From a checkpoint of a small audio embedding model.
Training: 5900 steps, held-out accuracy 69%.
Rows from block 9 of a small audio embedding model, named by matrix and row number. Rows with one number within an expert belong to one neuron, the router's apart. Each number is 500 + 25 x the weight over its row's rms, rounded and kept within 0 to 999. All counts start at 0. Numbers have three digits each.
Before each expert's rows are labels from the 100 clips, of 14976, where the router gives the expert most weight on average: "responds to" is what is common among them; "loudest band" is the band of the loudest frequency at the time of the peak. Only what is clearly more common there than usual is listed. The data: acted Russian speech (Dusha). In brackets: how many of the 100.
# router: slot weights (model.blocks.9.mlp.router.weight, 32x192, trained with AdamW), inputs 96-191
# up: expert up (model.blocks.9.mlp.up, 16x384x192), inputs 96-191
# down: expert down (model.blocks.9.mlp.down, 16x192x384, transposed), outputs 96-191

# expert 7
responds to: emotion: angry (93)
loudest band: 500 to 1000 Hz (43)
router.14:495544468527488531501490507502476464470495506531529531497531466504492462524509553510469434509461489477458489512519478480482458476512524487514456495505533498461456510538542504493503511536527552513495504508479505494496520525542477506461468491509498515501551481454439478483503481528472476466
router.15:462526478508504522525490510500482482456501520524515546511515471525490472526500537487467466511481491478490491520510487500479465481506519480514453487493547501471459514543551517508509517534510578512475519500485499493500509521537474506456461474543497504494532473481444445496477511541491471470
up.0:461463490497488490453490508521505528473501470493519483490498513505476530481504508504504468487550521506502509464532504509494503479521478496488540438515509513477468503475556493503514476508521451488544496513526503476462501529498501548462533492455473507465513489518521499502435501506492579479
down.0:517491546492480499510499551476531493517510473460482521530491432516496478476496478488483521528516485496510489526535510479512524465468472457504483493482492511500494473565462522531501481551519492506496517511508467475489493488552487504462490515527509500484487462485480467508502507505488525487
up.1:539489489496457472468448485509491563464498482522540500475529506489501514496496517534481510510571494502504490535507468489484506431523470510512497495478526503507475526490490509535512488511551460505568472494519446451520508501485536524475517487471448476463536483479475490520468496523505527509
down.1:501514477501493497505490556530514484574506464501463463536480488517509465490492487452489485494489518463470469457475533508508491487459487478560486458502511475502519478562510504498475516538528481531480536507493498491497525507503520503511535490511520500482504465512519491501522505486510529477
up.2:543494521534543480526510539542499488478549425489498533486491451483531456486484483507520511510449489480486505456497527481503530550496501515528508543476526503530480477474489484486492520456470553489426527503505495471485511546531522511519528545516495499504498494517492502520507535502512454456
down.2:498501434468497512508477465480488492497476513502523488481528538490490546526511547492500484509469544503520495472461523508505465501572510542503504480515409513482528508468572505499495531506497515471510505475514522490550497485477499450501457499517473488476492522484542523485508453515474529505
up.3:468454457536500516518504459525468527496506515517527500509491524527495494509532513458477509487516513495524523513450515526505489491523512526521491525507442522501505523477493505472506491482490503471488545482487505482498490451516500504519503496503531495544474507474477532519511496440465574566
down.3:535512522512500466498510527487496546499496513474498543500494504513509465430495490512514516522529450503500483522508515467506558510504520501505513517464508445488501509517454508501521496499490497505488462524517459504479491517519476507492507499505477503530492457464498476502501498503556442486
up.4:484497514479463492490494507554495521455494494529536487472481504514492530499445528508507464491529525534448510466555482526497492492500460480517527497521524498468449486498510494492500439534526529506518484528490498458474516537506522547480521488509457526479514503496491487536503477486498519501
down.4:483503507528490528479515531493536486509477507495494451549487490443493462524504477478503512505507491463484480527531533526500518449478491506481492417505509537480506514535533519521518499524509476504443531535492489466459495497534466513525501528496522488489495488514450505511505518493491524498
up.5:474509504559523482511497486600505512474501518485493489520523538494505512524497454501488508532517477486510518471503481511469471466519480507476479484527435478513510509538500481506445500511526482492480510512442504487532463527536507506500469480492533472521505495470533547494532511506500493486
down.5:501482554508526482516496472466516475451513492465514520495497488482503477448521505481545531514530465489485475515569514485485511481513502485519517578471483491488472550509452520474529517489479498491526512513525448517457440511498476522533504497498507514523509505498485489504498519510495498496
up.6:557517504464554531515486511527491461459520496505483519484498464504521478489527536501499503525465535469516508497491506479488482548537523499500494526492518556514477513519485481528515513474498540458477483513492512487483523502471509496482504496506475495489521506499488488534496498507457432501
down.6:489487454491496544493521531494514504562492548538515443479528566499465495519486524476467457491496520531519531474481519515484482524529493509515518511503449508471511513464545508484471520498465475501462478504504503491503507537472515451517473505503471481493482506502543501480486481485523483533
up.7:480461480540508510484515507547464492503512495465500527513483511508507464519513472476509513493531499517544522472494505539472500472510524520527480516513470542526583523533491503486489510489492485450469560501461502491510466489515520515515516507539504467532515493475498526523532540503497542510
down.7:525516525502520487512467528502514548496536521483512557476500506527479491470496509486489503507493489510505474526491490456515517492511510507471528562502515449485479513477474532516485488501504491502522430497513468544465455499505476496496475534510505493503514489514506484496516476484533450502
up.8:471516504507502468474518510498500516515532510512470498489494547498475524494489493486522516570519476537526492488523465484516493475514510488494534417510499505544501494484506504479490512502514470508475499532516502500473507524493544490535507466493488491539472516502516462517481534485499559480
down.8:498457551503508487541499486492524478448496484516472525500512514541508500465511497501530501494538493536491542534518492507495526525505481478499473558502505497518480490475460492542549462469508524528528497488475449525520463487508498531523523499445448491515497502464503524483497509501498522483
up.9:468475499536460496486477498526506556466540486525526529469494476462493511487449508496485490478535503483499505504522556502522501513504521472529491541487495514511456483514506539564552478520529477502526492504503447480500516508483503527466522526496478527448496494472486480518493495492519549470
down.9:504511470492503494519519523518463489491510475452508463500508451491522506500511465499511528498478500538477494483522481502507560518493500497516514457530499542486535497534497518505467526515487516486481530526502497414493514529547553501466491504490517523523494483515468494484489494493437549514
up.10:498519466492523471484508495546486499502508513482462478493512579508478518485500479479526520545539484552522482473514494490528465464528472490480515452508489503544495515508521485518439489502504460487471509521531499484485498514499546496534475477467507468550460516482510491484496497461487559508
down.10:468456552516498491524526507492526499438500490505476514511505495522484448446522486492540504487543473527512524541517468486500534513504492477489517547506528509520470506493444519530544477463507494517508510478466452552508447498505466539515519523457470515517505483487522505516494562495514488476
up.11:469484538495534531547483499515480496457468514539540484490557548509464499537517467455500510501521465506489502557486494503546496482521481456501471488482487513533517512495485517511478481527503464494505480510472496527558481471511492523498514473510550461498547492458468476488518463465506469550
down.11:462501486522504475462509508526500521529482490472540528505438497494496439515470480540522487476520513489492490558483514469519474497422520501483498526498522487503449523526450528435508508524512513487514488499471519563481524488533461519524505490503517503473523501495507494534505513485564468457

# expert 15
responds to: emotion: positive (98)
loudest band: 500 to 1000 Hz (40)
router.30:476559454481500490510496512490474470504501558508516473522507490487470510513539510473517447483486495490473458526526478500515477463514517503500465485456541458476490522493507488468532520554530538534517517528493478514478513533561481547459453493508513536500502503494448479494492464551465456493
router.31:472572458487514509520511523466474472510506537528522468524494507475461501522533503463509445486470486493493455531513484498491490475498520517497466472470546457491488517496490485492521516567513531524491529498470479504498510509531463531461466489504514540500496507518459481474489474551467471496
up.15:524495496524506490519515487554527456450522472509483462512468540471509506537498466492500514544489485487478564508516505509511506519476511501482482500521480484522446469488521510435465504517492497487465501502485490473481506532530484535528524499551497489500517513510500545514495491472500489469
down.15:493480543479520496510501477501533497461523503494497494470507504458528478445540517492528504514468502482496477463535449492484486477518485505499514544486510511464441519525457501512496546515504481482519470527518456540455485506499465483533487521510488478528480505483486493509481536512475453444
up.16:478511503494507480510523473511462510483447512528506472478473536505459458527506479454532532448494477509505494525506486493531523510508519485486501530514483497488532559540467547459523477539475487525510492481448490476541486498499482486495505475463543528505512517463483459484496446501494470542
down.16:473506484505472531478466513488472514469472494462490515493507549489516530545502569515498509467485513507498477551470531499485475536491481494500530471509514511503494515515506537446515512516482498496488493507502526562558494489510508522506509486490521517493549480496510530507474496518558519499
up.17:477453489505494502485498524489510523499514445513490564493494496518509545484469530478451514498494473487507504497509500505491484466491497464501494531466501491555494432494502513519560523491508505480518492493535502485516529442514493551501515509516421529489490483517504498482499530460511510465
down.17:524484499502519446478481474483467516460540521492500452459511451497511509529476501484526517538468490485495502496528495494495493534461517524466515524502479514515518414496514519525506514473503525516524501502455528412458525526501521513516496509494514507522493533461489464518525478493445524523
up.18:505497490520516488479502461526531492497528493515460524490479501493535515478516519474454488532507508518504531502504503507475493545505442516501506423506484488517460448552493484479523552494511485471437508484518478463449489503516533494507528511510533514550451499520491481501525528492522505531
down.18:487540535466499483489522497490538520486472509539493505496479500479529478478494441516485511479508517498493530511494470529492515458550515525486474592479496465489502515505474472512483496529495499511478482500509436542464467496491490500529501499468483493472484522549478508518513511508483448464
up.19:497543514503501500516523480493456491471458513519521472484471538493448463542539492452528495464501485509514480546526478495524511508511523472468476523484475491486520556541454537467496473539491466548524499477444495468533487501512488512480483483464511496465502481477480467469491458510508462506
down.19:474524478506485529503469511534460483467501509446510528498516558498501520576496551490500501468487506522516484536460524495488479535506499487492522491518492506509480546545537527435484488518485505495479536522493531553570469487492509525510497501482510518501550496511508503511501502491543507502
up.20:467498472509461528495470515544585485492486456492473537486542505540506535466485505518497494525509503507518523481503482502504454466506510503506512468480517514547495469486524476503504530474538464459505501495512509474508512492517516523482517485482464537520475509509487508495486529470489495517
down.20:514497515502505474463486455503481524469512477541488499425492450467507479492509506521513511551469509510492480497547488474487480493473502501480521551481458504478467468544473503529516549499524518529525510528501501484446511525510489498512524525472495494440479474457507479543488488503500451432
up.21:507472499542501502496530483535527446451533437475490495513489501464520506535480480484504495527477475468494515500488512515509507514461499498508505531515495464540473429466507487446492512509500492489460513471490511472480485534526492528513535503504540526527481505513525522510485508473529471454
down.21:532491529490508495509498441497529504501507477501514494474528533496550522490508538531510488520477518501512465450522473512452455475518482531485512532495483522469472514492492503523471541460490522503520485493505482504507476537494477474494476514513480456498491514504495492479477503499487447569
up.22:479484502457471505497482538505535542457496492487513495498528486492510528498475526510465481518556522493505507495511512456465461465521490495522502454534505486530507501528532504530546532490526485505514448529507467454491517548514525521486505504479469481466539507524501461486488516474455529482
down.22:495461545474517474457478510525514484501512515475514484500508481475467464458521453448491525542513524490493513496501490523484526512445488522515505514498471477483524478545489468536501495535540467493512522488467525459467524515514506511523474525518526543491472492459476506489524580503499526433
up.23:512476514519520499523521517546515456454546432494475496509486507482530517534482463497497488548461491481504529506488512524498511526452497496511500519517481457526467450469509474450472516487481491475475498474497522463485503548511516514514543508552497504519502515518532532512485490500524487478
down.23:545488519494499499515489468498524514492495474519541485471513535499530512489513540514507500523493530492515459425536465504462487481524487564487506524487498522461452512484494502523477556505490509506499487504491482498506487501493488478514464505524482461483479501504485472445482507516497451526
up.24:493504483495479469479509501521539484460538463506447499521506552525516517484511468504481495535506486514518533472496508449490473529506464505475472413524492523506459515537512526473526556506537449454472459518527476477490498523525518512508489509488471441527479532494472506519502553497480520466
down.24:489514544467513449459491488498525514485497490553501489462474506452490476448529508488543548512473521531478504504523489518473561496461475519472533575495502500456472497517462511527532531512498487486502524492515471522460492508526478498534511498488523494471441506478504482534477518489486426441
up.25:481488478531505471451473510511501466520582488508456459464507503499528516507491525495472525508513533535514512516535465491500482481493498485534505456485515515543480448482505521474518542471482534491445492505519486480493529523486512500531526466474452484515486512505486462490511521445479515528
down.25:481486510453489462512531504499520474489508558531514472480461476488480454481463485521507513506516537481511445489506495499501514458464514498496504546507483505496454508439481478513553499530498480471479480477524489454480460489511487473520535538497496505474496532479538525512491506526486450478
up.26:476460518496521516504537524515540536483500483501531487480523491504508512502480531490477474523550477514504518503504517497481463498511491482527495458537506520504474511492550530488540516493517470506516459528508454464495493521473512529493494508474463509485527473522499461480461549495466541530
down.26:499468532460523440439471521502508479495517494491462457491470468483479486442531454483514558545493521509501509532544497468486547508471487501534501520457469487499524460520443473544520476565529514485512478493507529464475519487535497488522511516528519529506455513466484505506473562500499519458

# expert 3
responds to: emotion: positive (82)
loudest band: 4000 to 8000 Hz (31)
router.6:489541474491474560531502490493481475456492465542489506499523487531506444533503548512492460522508500481466527526502495503487503461515515485505499510508514468495482518515523521486489486547542536511515504505500507480514476481532488531455493485520500534460523486458457456531512457515498472478
router.7:473541469467485536554505498498486493493499479523505501499511494520493455531530544528503458479492497492463481533479505507492462449491502472479515515504502464496494520531496489466494487556528516521527522485523527489534493478542498535484486493525486519451520506486474466505498445519471473488
up.15:480478525433488503522492507614516474491495551500543487483522447475503485506519495487523501524459486476508509464523550500490503489503501466501480518472487484536507531545506496466490475522531524528468549505502505467480501474498500519527507493549524500489557499477516501510491486464507488468
down.15:516492505532487497482482532492509551541476483522472531477503488484458476457511452500490494508511459517482492467530493496488512469519506471488479491472511471507498498539477486479502497479508473531519440502502507483478447526527483531506501518493490519526480457480474500527501545528489473432
up.16:499496506521472485469498472592513540466521552496555496488527537508504523513540472457495499559476514521514490458505502488513492502533478501493506450479461483499490511562532502485492505538491514490463540549500465465512502521497512472519506500489478508488492498485484523496517505472501524505
down.16:482431542481529470517499533468510509506522485505466527515511483501471458444502490470523495507507458499473531517563507497493535469491493457517489541456497455498489537513451519510498459460506491487547517489493461521472460502500489521533500526525511496520532522473495472572501530493503467459
up.17:536552493563518486511518514475530488470558507523553504487521497460545487494459488515514490560486531519540451453496528512487508514523477483453471526510489474539507482523482479441511514470530508494470548485496485454465514511492505510527506521488490525523530476470519494524502482477512499448
down.17:480440525406503526517514550466519497512519527479499500488542469485473463512540532466500508504496469492463530476537515464532497446498531527529551519500453476464506548490521507516493480488474531507522475509514472467504458482513477505490511522515491475521498488471501491513504508534464519493
up.18:481487490467528523496500503485481497515474547502461473490543532493485498505490497485500481451492495474510450550472484484536506447502508519492533467488481493545543504584506508485472461519519485529534511545475480508524470508476489534492502477482484487466540559462510501473499484502467477523
down.18:509521514514495519490498475510484474476493497493494521482481526489528553567530526501490511459506515521512459572463511517502495501484503507491495458493516515475491474533499526507518536553514496524489470500503514565520519539480503491498496494465524508500480490513494508502486460513545489499
up.19:526457523507488486528476526489482489474480544502465444496449529504470526454507539501530536487519508485469494567497471505508491495518487486495480516477487505470530497521503480487492511518485506469515520517541491486495532480523510492449493498502457481487433578516522521519528457522523488519
down.19:484480532498472497471493527453505548540487525493483533497522489523480448498498485498488507539517481467509542459489532495527498493495477492512506511490495505490527496507475494574539498483520501460497473526512518516442508485510486532479509498543499473498524467482495488480490470465509499478
up.20:462505539537509511479501525526528523473545532522503538495465488472477517487493494479504497524492494525478505457519490517523482493536507498470492504481478499488471478502458498542495495490523475509521488510507421512483531525481471549481534494499459502516492490487488488492494470531536525481
down.20:490435503488526485475529524444532499515504464511480489457515437471478461456506478470515508490477454511504497476586505482527501465503496436503499542463469480463512553539468525480481488479460484502508549515479527467498483490521502508516546493516530506518531502494503480534504494506496480476
up.21:464475506451517527511491492504466485498472536474482462488556537496487496495490492490496491472487487482502449568482477494530464491515487503493532470486485504545516513578506472514478462527515504549508513547509487512514481488496489536490509502487510477473529534476483502475500474499476470537
down.21:529501524528509507487489481535503488517519496486487531480469515485523528551510513493501528474517523511517470549492505510492492494465517493492531483488554501461508479533490514498498528541526505490478496479514484547497508556520496481531511463478533506507486476513441505509496469501547487483
up.22:479528496478529475492526465502504510512503507494533498476502542500474486463548497478532535561511500538501477482520530492508494506506516459502530471503488516498511550519526486520499480505469507503458505520483476517495506511476498487540514494497501504536467492523523507464523551450497528505
down.22:524519511501527454508505469486454527496476482525505495517490535522502506436474460525494490495471513539476519485458483549455517519541481491493472503484517542557498517479520496534487489465494491482551521471489537518509489472472536520488467479486485473475527556495525532490497478512460496549
up.23:510512478512540490523504487510512488483532474493497503517496456471539471506466461500500504559486512479496507437503504496473513521492495494516466506499511480489468434502483501454465537491513522472461523459503510467483498533504509496498502529510495516510506499502491509539506509445519455455
down.23:476504480472471529501503469495503498463508531483538482486522495489524492533502543471503473497495552475486530460467531476505474482505519535514545479535466508495450475436540483514495466467484540509483477531501495474490522510521513471509502508525490518508508513491503513478481509516471498511
up.24:513504501474504518541489525567490475466493530528525504514533475488535499479511485505526536524457477518521504475525544519486519502492483473474503518490465513511483533544500479433476485513495533520511539494513520467508505445528527502524515473527487526519544490482510504509504486510513478491
down.24:522490519496518514486472571504523562560490488523506525501504500494484465471466497464472474499516466477482525495536508496499472487541485479496509505501532470526508530482490459517512490481535489504524473529498479518480475486517464544490514488505513472504517486505497490503481540532494477451
up.25:501467500483500469506471474477481505477510549501437447489507480518457515465513515481497515473511502523497509550481497486523487467540485512492488521468493498502518490501534454540494476542479483491546498541532475489482488451547509504464505478509478489497495559489486499520498454524435488540
down.25:501509509513455493516487539523526517527493486511473539494502498513535503484505516505462500531525520459484497519521508504490472460481518455488496480490519499514526522511454527527493543521530495493464503514482505513473511532511502491505518474465505462504484465512504487533503510458564476447
up.26:506482490497517508513523521544523479519520450516493550523470477532527475483480471479500522547504527483497498446514489496494523482485497503500466500488526481478502448473474470488450534493503481445517488460556526504494518540522499482489495539505463503507481496508485492534516497454521472473
down.26:505506465520497527502453474502499499479481551474528470491530489497519565551481539512505459481501556459498504469468507478505489512490508522481540479537476511535481481447552492495532472488476537505460475542492477459484520482498506458499493505509476499483501483531516485453494499496499498516

# expert 8
responds to: emotion: positive (97)
loudest band: 250 to 500 Hz (62); 500 to 1000 Hz (33)
router.16:458534454481493519536498515512464477496504539498520495509514512496446479528520538472472474457446485483497434545489484514491467483505523506485466501480536517482476525507522484487513504538493561530506526504486494502514514490544491564489477493538484511461531517484469473492503472550489494470
router.17:499536457497500548516506508503475459470510514513520513492534497510487479537526533487462457500467493486484473537514470504504468481519502507466482484466528502511454520511522490472491507547504545550522508513488484507491515515532500532469473467522495506485561508461458487492490459537477459495
up.15:450434478507451519496521504523523515487517506514505549510487462462508538521463528463489510493538534519508489492527507500531510476496494516563469473502514522528507481535522533539525504516506459508519483489516479522469519489481501518448495513488434491475517491565508460501489508518492557477
down.15:507485550502509520490501509531497470521537512465484472511510449478514467506570461478483523496534497493472487492529495463505546498430492522513498485475495502534488491574512475524527452508496505478522491496489483482462491536517496515549515512557472511509453499530486513523509553489501526475
up.16:495486476480494493489515491559539500526543488511482484504512563501497532471481511478490515550525496531492515473506500480504500510510500471505483457496496492529493485504518519502523565507523422471489498499511468461469469542506507523485515489481474461530487507524532489493511554474468504525
down.16:484477539501523465519512470480499475491487485511470492464488561484504492437501475508543492484509519507501544479515488521490569501465484542513471542459490492487474503495461522497524496464483498485535544472468424547522482472510495526541499527456497535500493526471519521518507500513509484492
up.17:484467444480548485486520474537538486495528490499518507458499499475496514508510501519507485505471499509519518498481524504499511507562504523483491503527465471529527515518506496496506527495491537487479562470482526451455492470521498537546544506526520534504504509520543510471510506511474493481
down.17:489483518516506482496477533459501502524491516521505514491497479526524502439498478499493489473520471506454515505535486469497531430537497505516516539444490447486451506494471520502481497485492467483478503501508441507475488505529480533489509529451482520509470475511499488554466536531512490482
up.18:493483522515522523496525519559520475486551494455509501527507497465491485518500485475512491514481506496510513512487506520516469534489516488482500528499515508498487487513519495496466505506500523478454528463484512484504483525485485558548533491538517484484486576512517509460508531506483478473
down.18:529517490476528471502504501504527479530503499522527525471490528487493564507469549513466478483492447500504488511502488451522471467545519446460518478476470471503503557479499466512484481508511466491484478516513489492439494497492504498467485506462459489491510462457494490489517472512512486518
up.19:490483494500515504483542506566519507530549496507522505512497500453503508517502494488520498515461463495501497456510540486512528473480473504500509486501528471541491460483453499482534535502490519477461518471531495469493475546540518531559511523522529492500507489474540465502501504511485490442
down.19:534496548481521451487525458459514488515490507512496501451518492494488503460485526505508477518496472525495468486506511485509522445499499507515508540451471459449474502496428491510510496460476466498525505483521479492442481506504495538516545514480507479495491496498463511515514484503526462530
up.20:510479515487534498486493523535533462483543468460457557555512484477539504525506477511528476543461484500506533504510520487476495531467489493511504469512501518496508489545504479473486559472473534461472484472517500475490482554494481536565522507501516480534504528509522503486512517505508465441
down.20:533517474500494512501505525521525494537506503526548506477484524484493529506475554499500479502502505504503480479508493474504472463600523513474478483505487475524472521422514464497501455518492477515484506504505464513455483475464510486464533513501476478465479467503489478497531516504504477513
up.21:508476504495516477507551511530515455479562470451491514544492453471533487525494492484519500555458481478490513477502502487523485528481519511525504486508497499509477443494489499460489533493482543485453476450509501490499482543502483514560507514519514484513510534499523504495503501490509452459
down.21:516544480518483492505494474502514492510518504529542476441504558522478536505483548512477474493498511473525483480480533484483467462577511504471490513504463491531482551452541485514523445502474486483495477481473486465476523495473518476469511490516466474463488511513502474483512482475483485527
up.22:504500480491541498473524468508522490544519523539521524504521475468516546487508499492445482513500537513478508478525520519501517517513498501511500442480546497526504465496510456462519534479513509496466514495497487470457480504479489492479509510502514492555473490561501520488498534470465540573
down.22:470504522509505529521516524501479531535514506507501461540484494502488453456516468508482546499528444468500539484508479531508559512527515480485480535486521469521518493481487520508510419483498514500512509452490484528467457508494511517525493515529494515479466528514497527540519545509503467506
up.23:494503455462549476474504454536536500544529496497509519483526474469537544488515513498446482529500527505497526484515523525515509506513510507514498451480532482522510495502511475449523539486516514491456533489496489451442496546487481502503504493500529511547471485531525499493511543494482518539
down.23:483491536513495509522529492479499514515515497518494479546465512490482464456480463502483526515524460493493517509525457524491562494524510500493453546446525462504530508485468534484507454517511509529529489475489433514469469483508509519496498521503493535515478506532494533529517561507492463532
up.24:483504498463521483497527486493554513572524491507503491491497520475521508449524509496531532531516500530499533495512505512531513518532512486492508460487504491523498513471507501484512521508477458484495539504485476496452479526478521511493517491502519476560472497523526501505511543451488515514
down.24:476498511508534504532481465475485514503455501497502512537489539513504477446487487526532490492503494523495520504484487533514534563527473524536490496471512479520513471458467506518489495430477517494544524490475510521543498471475506524510475516498470482538475527452526501499467500518489488505
up.25:482496490478512529540487470554466517472481532536517476502526529464506469494507491459489510481480467505502482501522505507503489459501453477488503516496487478510515492480479464482477444523496496508522526492508453467512452495526486534528516505484538540528497532498498499506495482484469511524
down.25:500506533505491506493486556502511525524484491493517524487513456504476497471487535516488505497541491491507521519532542501526469491496498467517505462475494485494508524523493515488507560484528482483456496506488465533470516491516464453496511482450527470530524452501477516491469515492546499478
up.26:492493535466521492496502547544510471487558494478462522538486481485513510495525515506522500538477511472506496500494500467517490505492500507525485497515531539518486472516487501494512550486477530486449491481558512489504504537517487506545484523506507457525493537500499509511491496507505472447
down.26:539498479515498499508513484530501495537502488515528472471502551512461527494461533490473477510475488519479500481486498498510503474585507498485506531478443455517516520459506466517485422523493479511472469484492481498490484510458508483493523473519453463482490495501524470507526498494517465536

# expert 13
responds to: emotion: positive (91)
loudest band: 250 to 500 Hz (47)
router.26:477543481515513526514495511488468483469504536524546524494538497502470468542508521492460454499480482493461510538505485502471484487504535484479468484471533493467476527518511509507497514552507559530497515508482490494480509517540466518481470505533484512474537493446473476486490466534493449481
router.27:488538482504524517520494508498465481474521520520530517495519483520462481514530552502474453488465476467487451534514508504489479479517534494481465496445526492490468514526516510496486513545522559522495519502485499510501522488528463522471471488535486522474547519471479481482480469541488440477
up.15:504511502506431465477471511504530496528551488497501494508482519479476507476500512474483526516527507467501488489545482482510495506504541495501493457510486520540513477510507471514494546489479453488491489473482509499488526546466494513494513472417470484506452478478529517486488547497500522484
down.15:496494510514496487534501469489472508479510525510471473525511515501493483441478473527526520487542498518491480446507463501512540528499468484490461540486536487513514431501451493522554479459513502515528513486479491539530536481531503493488499497529422497513519515499520489502483486504496524519
up.16:515493522537535524513523522559501464512529486455487515551507492461525506510499460489527499512457498499490498480480516503515516532465510527529495528508490491502509455497505496465487517497467533499444499474500515494481507535505485513551524501551498471486503550481546510501513517498499470457
down.16:557536495492500517504492479481522489511511539532535504477531526490489529498483549518481471497503535483538483445514484447499468448546527472456500466480487459509467501460512486497488485514498499485505465487503482481484462451478495471483473537504497473508504470476513505489517484502510468503
up.17:488503487499537517508547463516503473488479524483514538446502505500504482513462490513521493491475486531481533463506548515471468506531529488481504539527489501444485533552509488452475473530513475512507531503478507498473458485463471507497474506513503494547528549475471488497479481491469501465
down.17:504467499510485522491521564515531532503500506533457548522464506469512515488533494486492506531496503497487515496532460506500501501497484504502506530475501505520510460540488451538501557514500529523477456491495437543440476478512503506497522501481524506532446470507517527496492488505515497497
up.18:483468466520467497477505487500499554456493509540515566454464466489519506474471493519493473472503486493487504512504509454484489480505479461532461551491514493508472462537482550539531489503510497490525471523524456504472556472503519536437514493471449496438507528526475475483473506504534496459
down.18:496494503491491483540497514551469496506529473456514468533543482508512480516522457486482507479474489509501498476522488523529491508493494513492491466488499504502518507540516475500503489499506541527468511534506563439526487568509501490513472481569539520557465458524486521516487517485459484509
up.19:484507501519521474511534482576513486449505507497487469515529558511514515516499509501504511540515485530511515501500518480482452536509498479495507475529455521513469512605522495494467504553517490496468499517497474441475507527515496483512495486468501466553506531483517500513515511468497502463
down.19:477504555515508483499506516479535493484493466491483515495485524468543486427508491504504532530521492503495497532549476521482543506453487479507492534503479492482517501496439492499535535492535475516517501498505408537462435532492462532547505515447509519504492526480499514489492520484529478479
up.20:478458495563481510467471486503497550464527508549508547501473448463486536473464508486502520463513473477473500486507521482508504506531470464506487564473513474520488451527462544541549475515495512512511498503513455496499527468494497530483509491491456535472495477462484496517475487517540498471
down.20:488490494522483467517497492481457493485549499478509457514512437496495493521508453492469517486460459520503518473518480507539494507490511512460485434483499533499519478509546506533485478453464541508475524517485567443534525527549527497515475498543524523521509515521499533505485495474445485522
up.21:482458484493562530507516492565505509516486540489531530493523512467521494499512455488509447477493499509489528490511536537478475473509477519472517500525501498494535519520531500494467465491516500474491537512482506511442474494495494554517506508513516508499526495494513523496501500471477508511
down.21:492485497511504501503512549457544527525530497528496529478505452503470538474521491495499510519497479491469497507551473465560515478514519457475548534457468477491479506540457449510509537504469512473500483505524458498453457513513482507499507509500566491520455479490484484522490521498511497477
up.22:471502517519533513507498462505457484468498502523498480484540534509451472545530507440513497458512486493503458548502484482542474479520478484479490462495482498532551573533513511474497457561503447520546519509437516515554484489507493512493491487482512485472532515444495495496512456503491496522
down.22:476507498514488501484497494536530460507495517478516518506473551524494518576479524519492484472481515496504471551457522517497474479447507546491507478521509534470473523541548507456477484519517458499494495502526519540532507506471502466513490454497545524456529511538484501499502478490540516504
up.23:463505520508518526499481490493467470486490509498493463478531543492487480499503474455523497460522496499505474576488467476526477483514449495488504482502486518506538574540517541460492449517520469503523514491458511507554451489489497526487477471501513480478528512452473467506514486490514502527
down.23:488522486537502491484497505545507485501473503489510551500480509533496535595495530524513491480497506492505486560474529504487476501441508535494503489516535544489480524550509495463507494519495490480502514495536533548555501508522520471500499474482531504487503483547471513497496471478551525491
up.24:450452497521492502523491498525483487521501549491509492508505541529491464496507530453496487507504492505544502469510523492495506492524529528521519490532452493506517532546522516511508458492494481475483554521504490459467505483518488516527476498512522507549489501488512498474516519441476558519
down.24:493530492496518534464505535518502520490510493533494555525493455523523473453527478498476499506532442514453501497536487483505540500516506469483509526478515440482530487480474497509495500503519512494512480462521451521469426491497463526516493520471513519533502480508467492497518506519506445465
up.25:475514495579498483481491481485489522480512492540472526470500514492497493485462458509471498519524471516482529492501542480489489493523512479511480534492487459481479503504459555527537473508508433451539487543482484469464498484470512528483519488473484489475516489490492495500509514510527514481
down.25:509472499449521487493500540492484506495498476493494504505512449490512460462535489436501505503472470470491514495529497474510525498543509465522491514513523455483513514548454518503530530521491579558474517524491516481499487501539510520494484492523531504494522430524486518520508503508503490502
up.26:466474488511479495476490510503528545454518458518490521477481490499526529504460525497488502484547524504517497504532490475514503458502476489522487547475516529548463475493489532536533482514519457515532505473528431480495543497520488528464523504463438494502488480504487451501469520475548542478
down.26:520509526493499470506469510501466512493529501453469444527523435518517457501517490461513543517467456473494480493489521536518508470496500508486506468508476517496511482518508477508524523487483528502496514528490561476532485531513506521477508517540503506501517493479501471517517519498438522480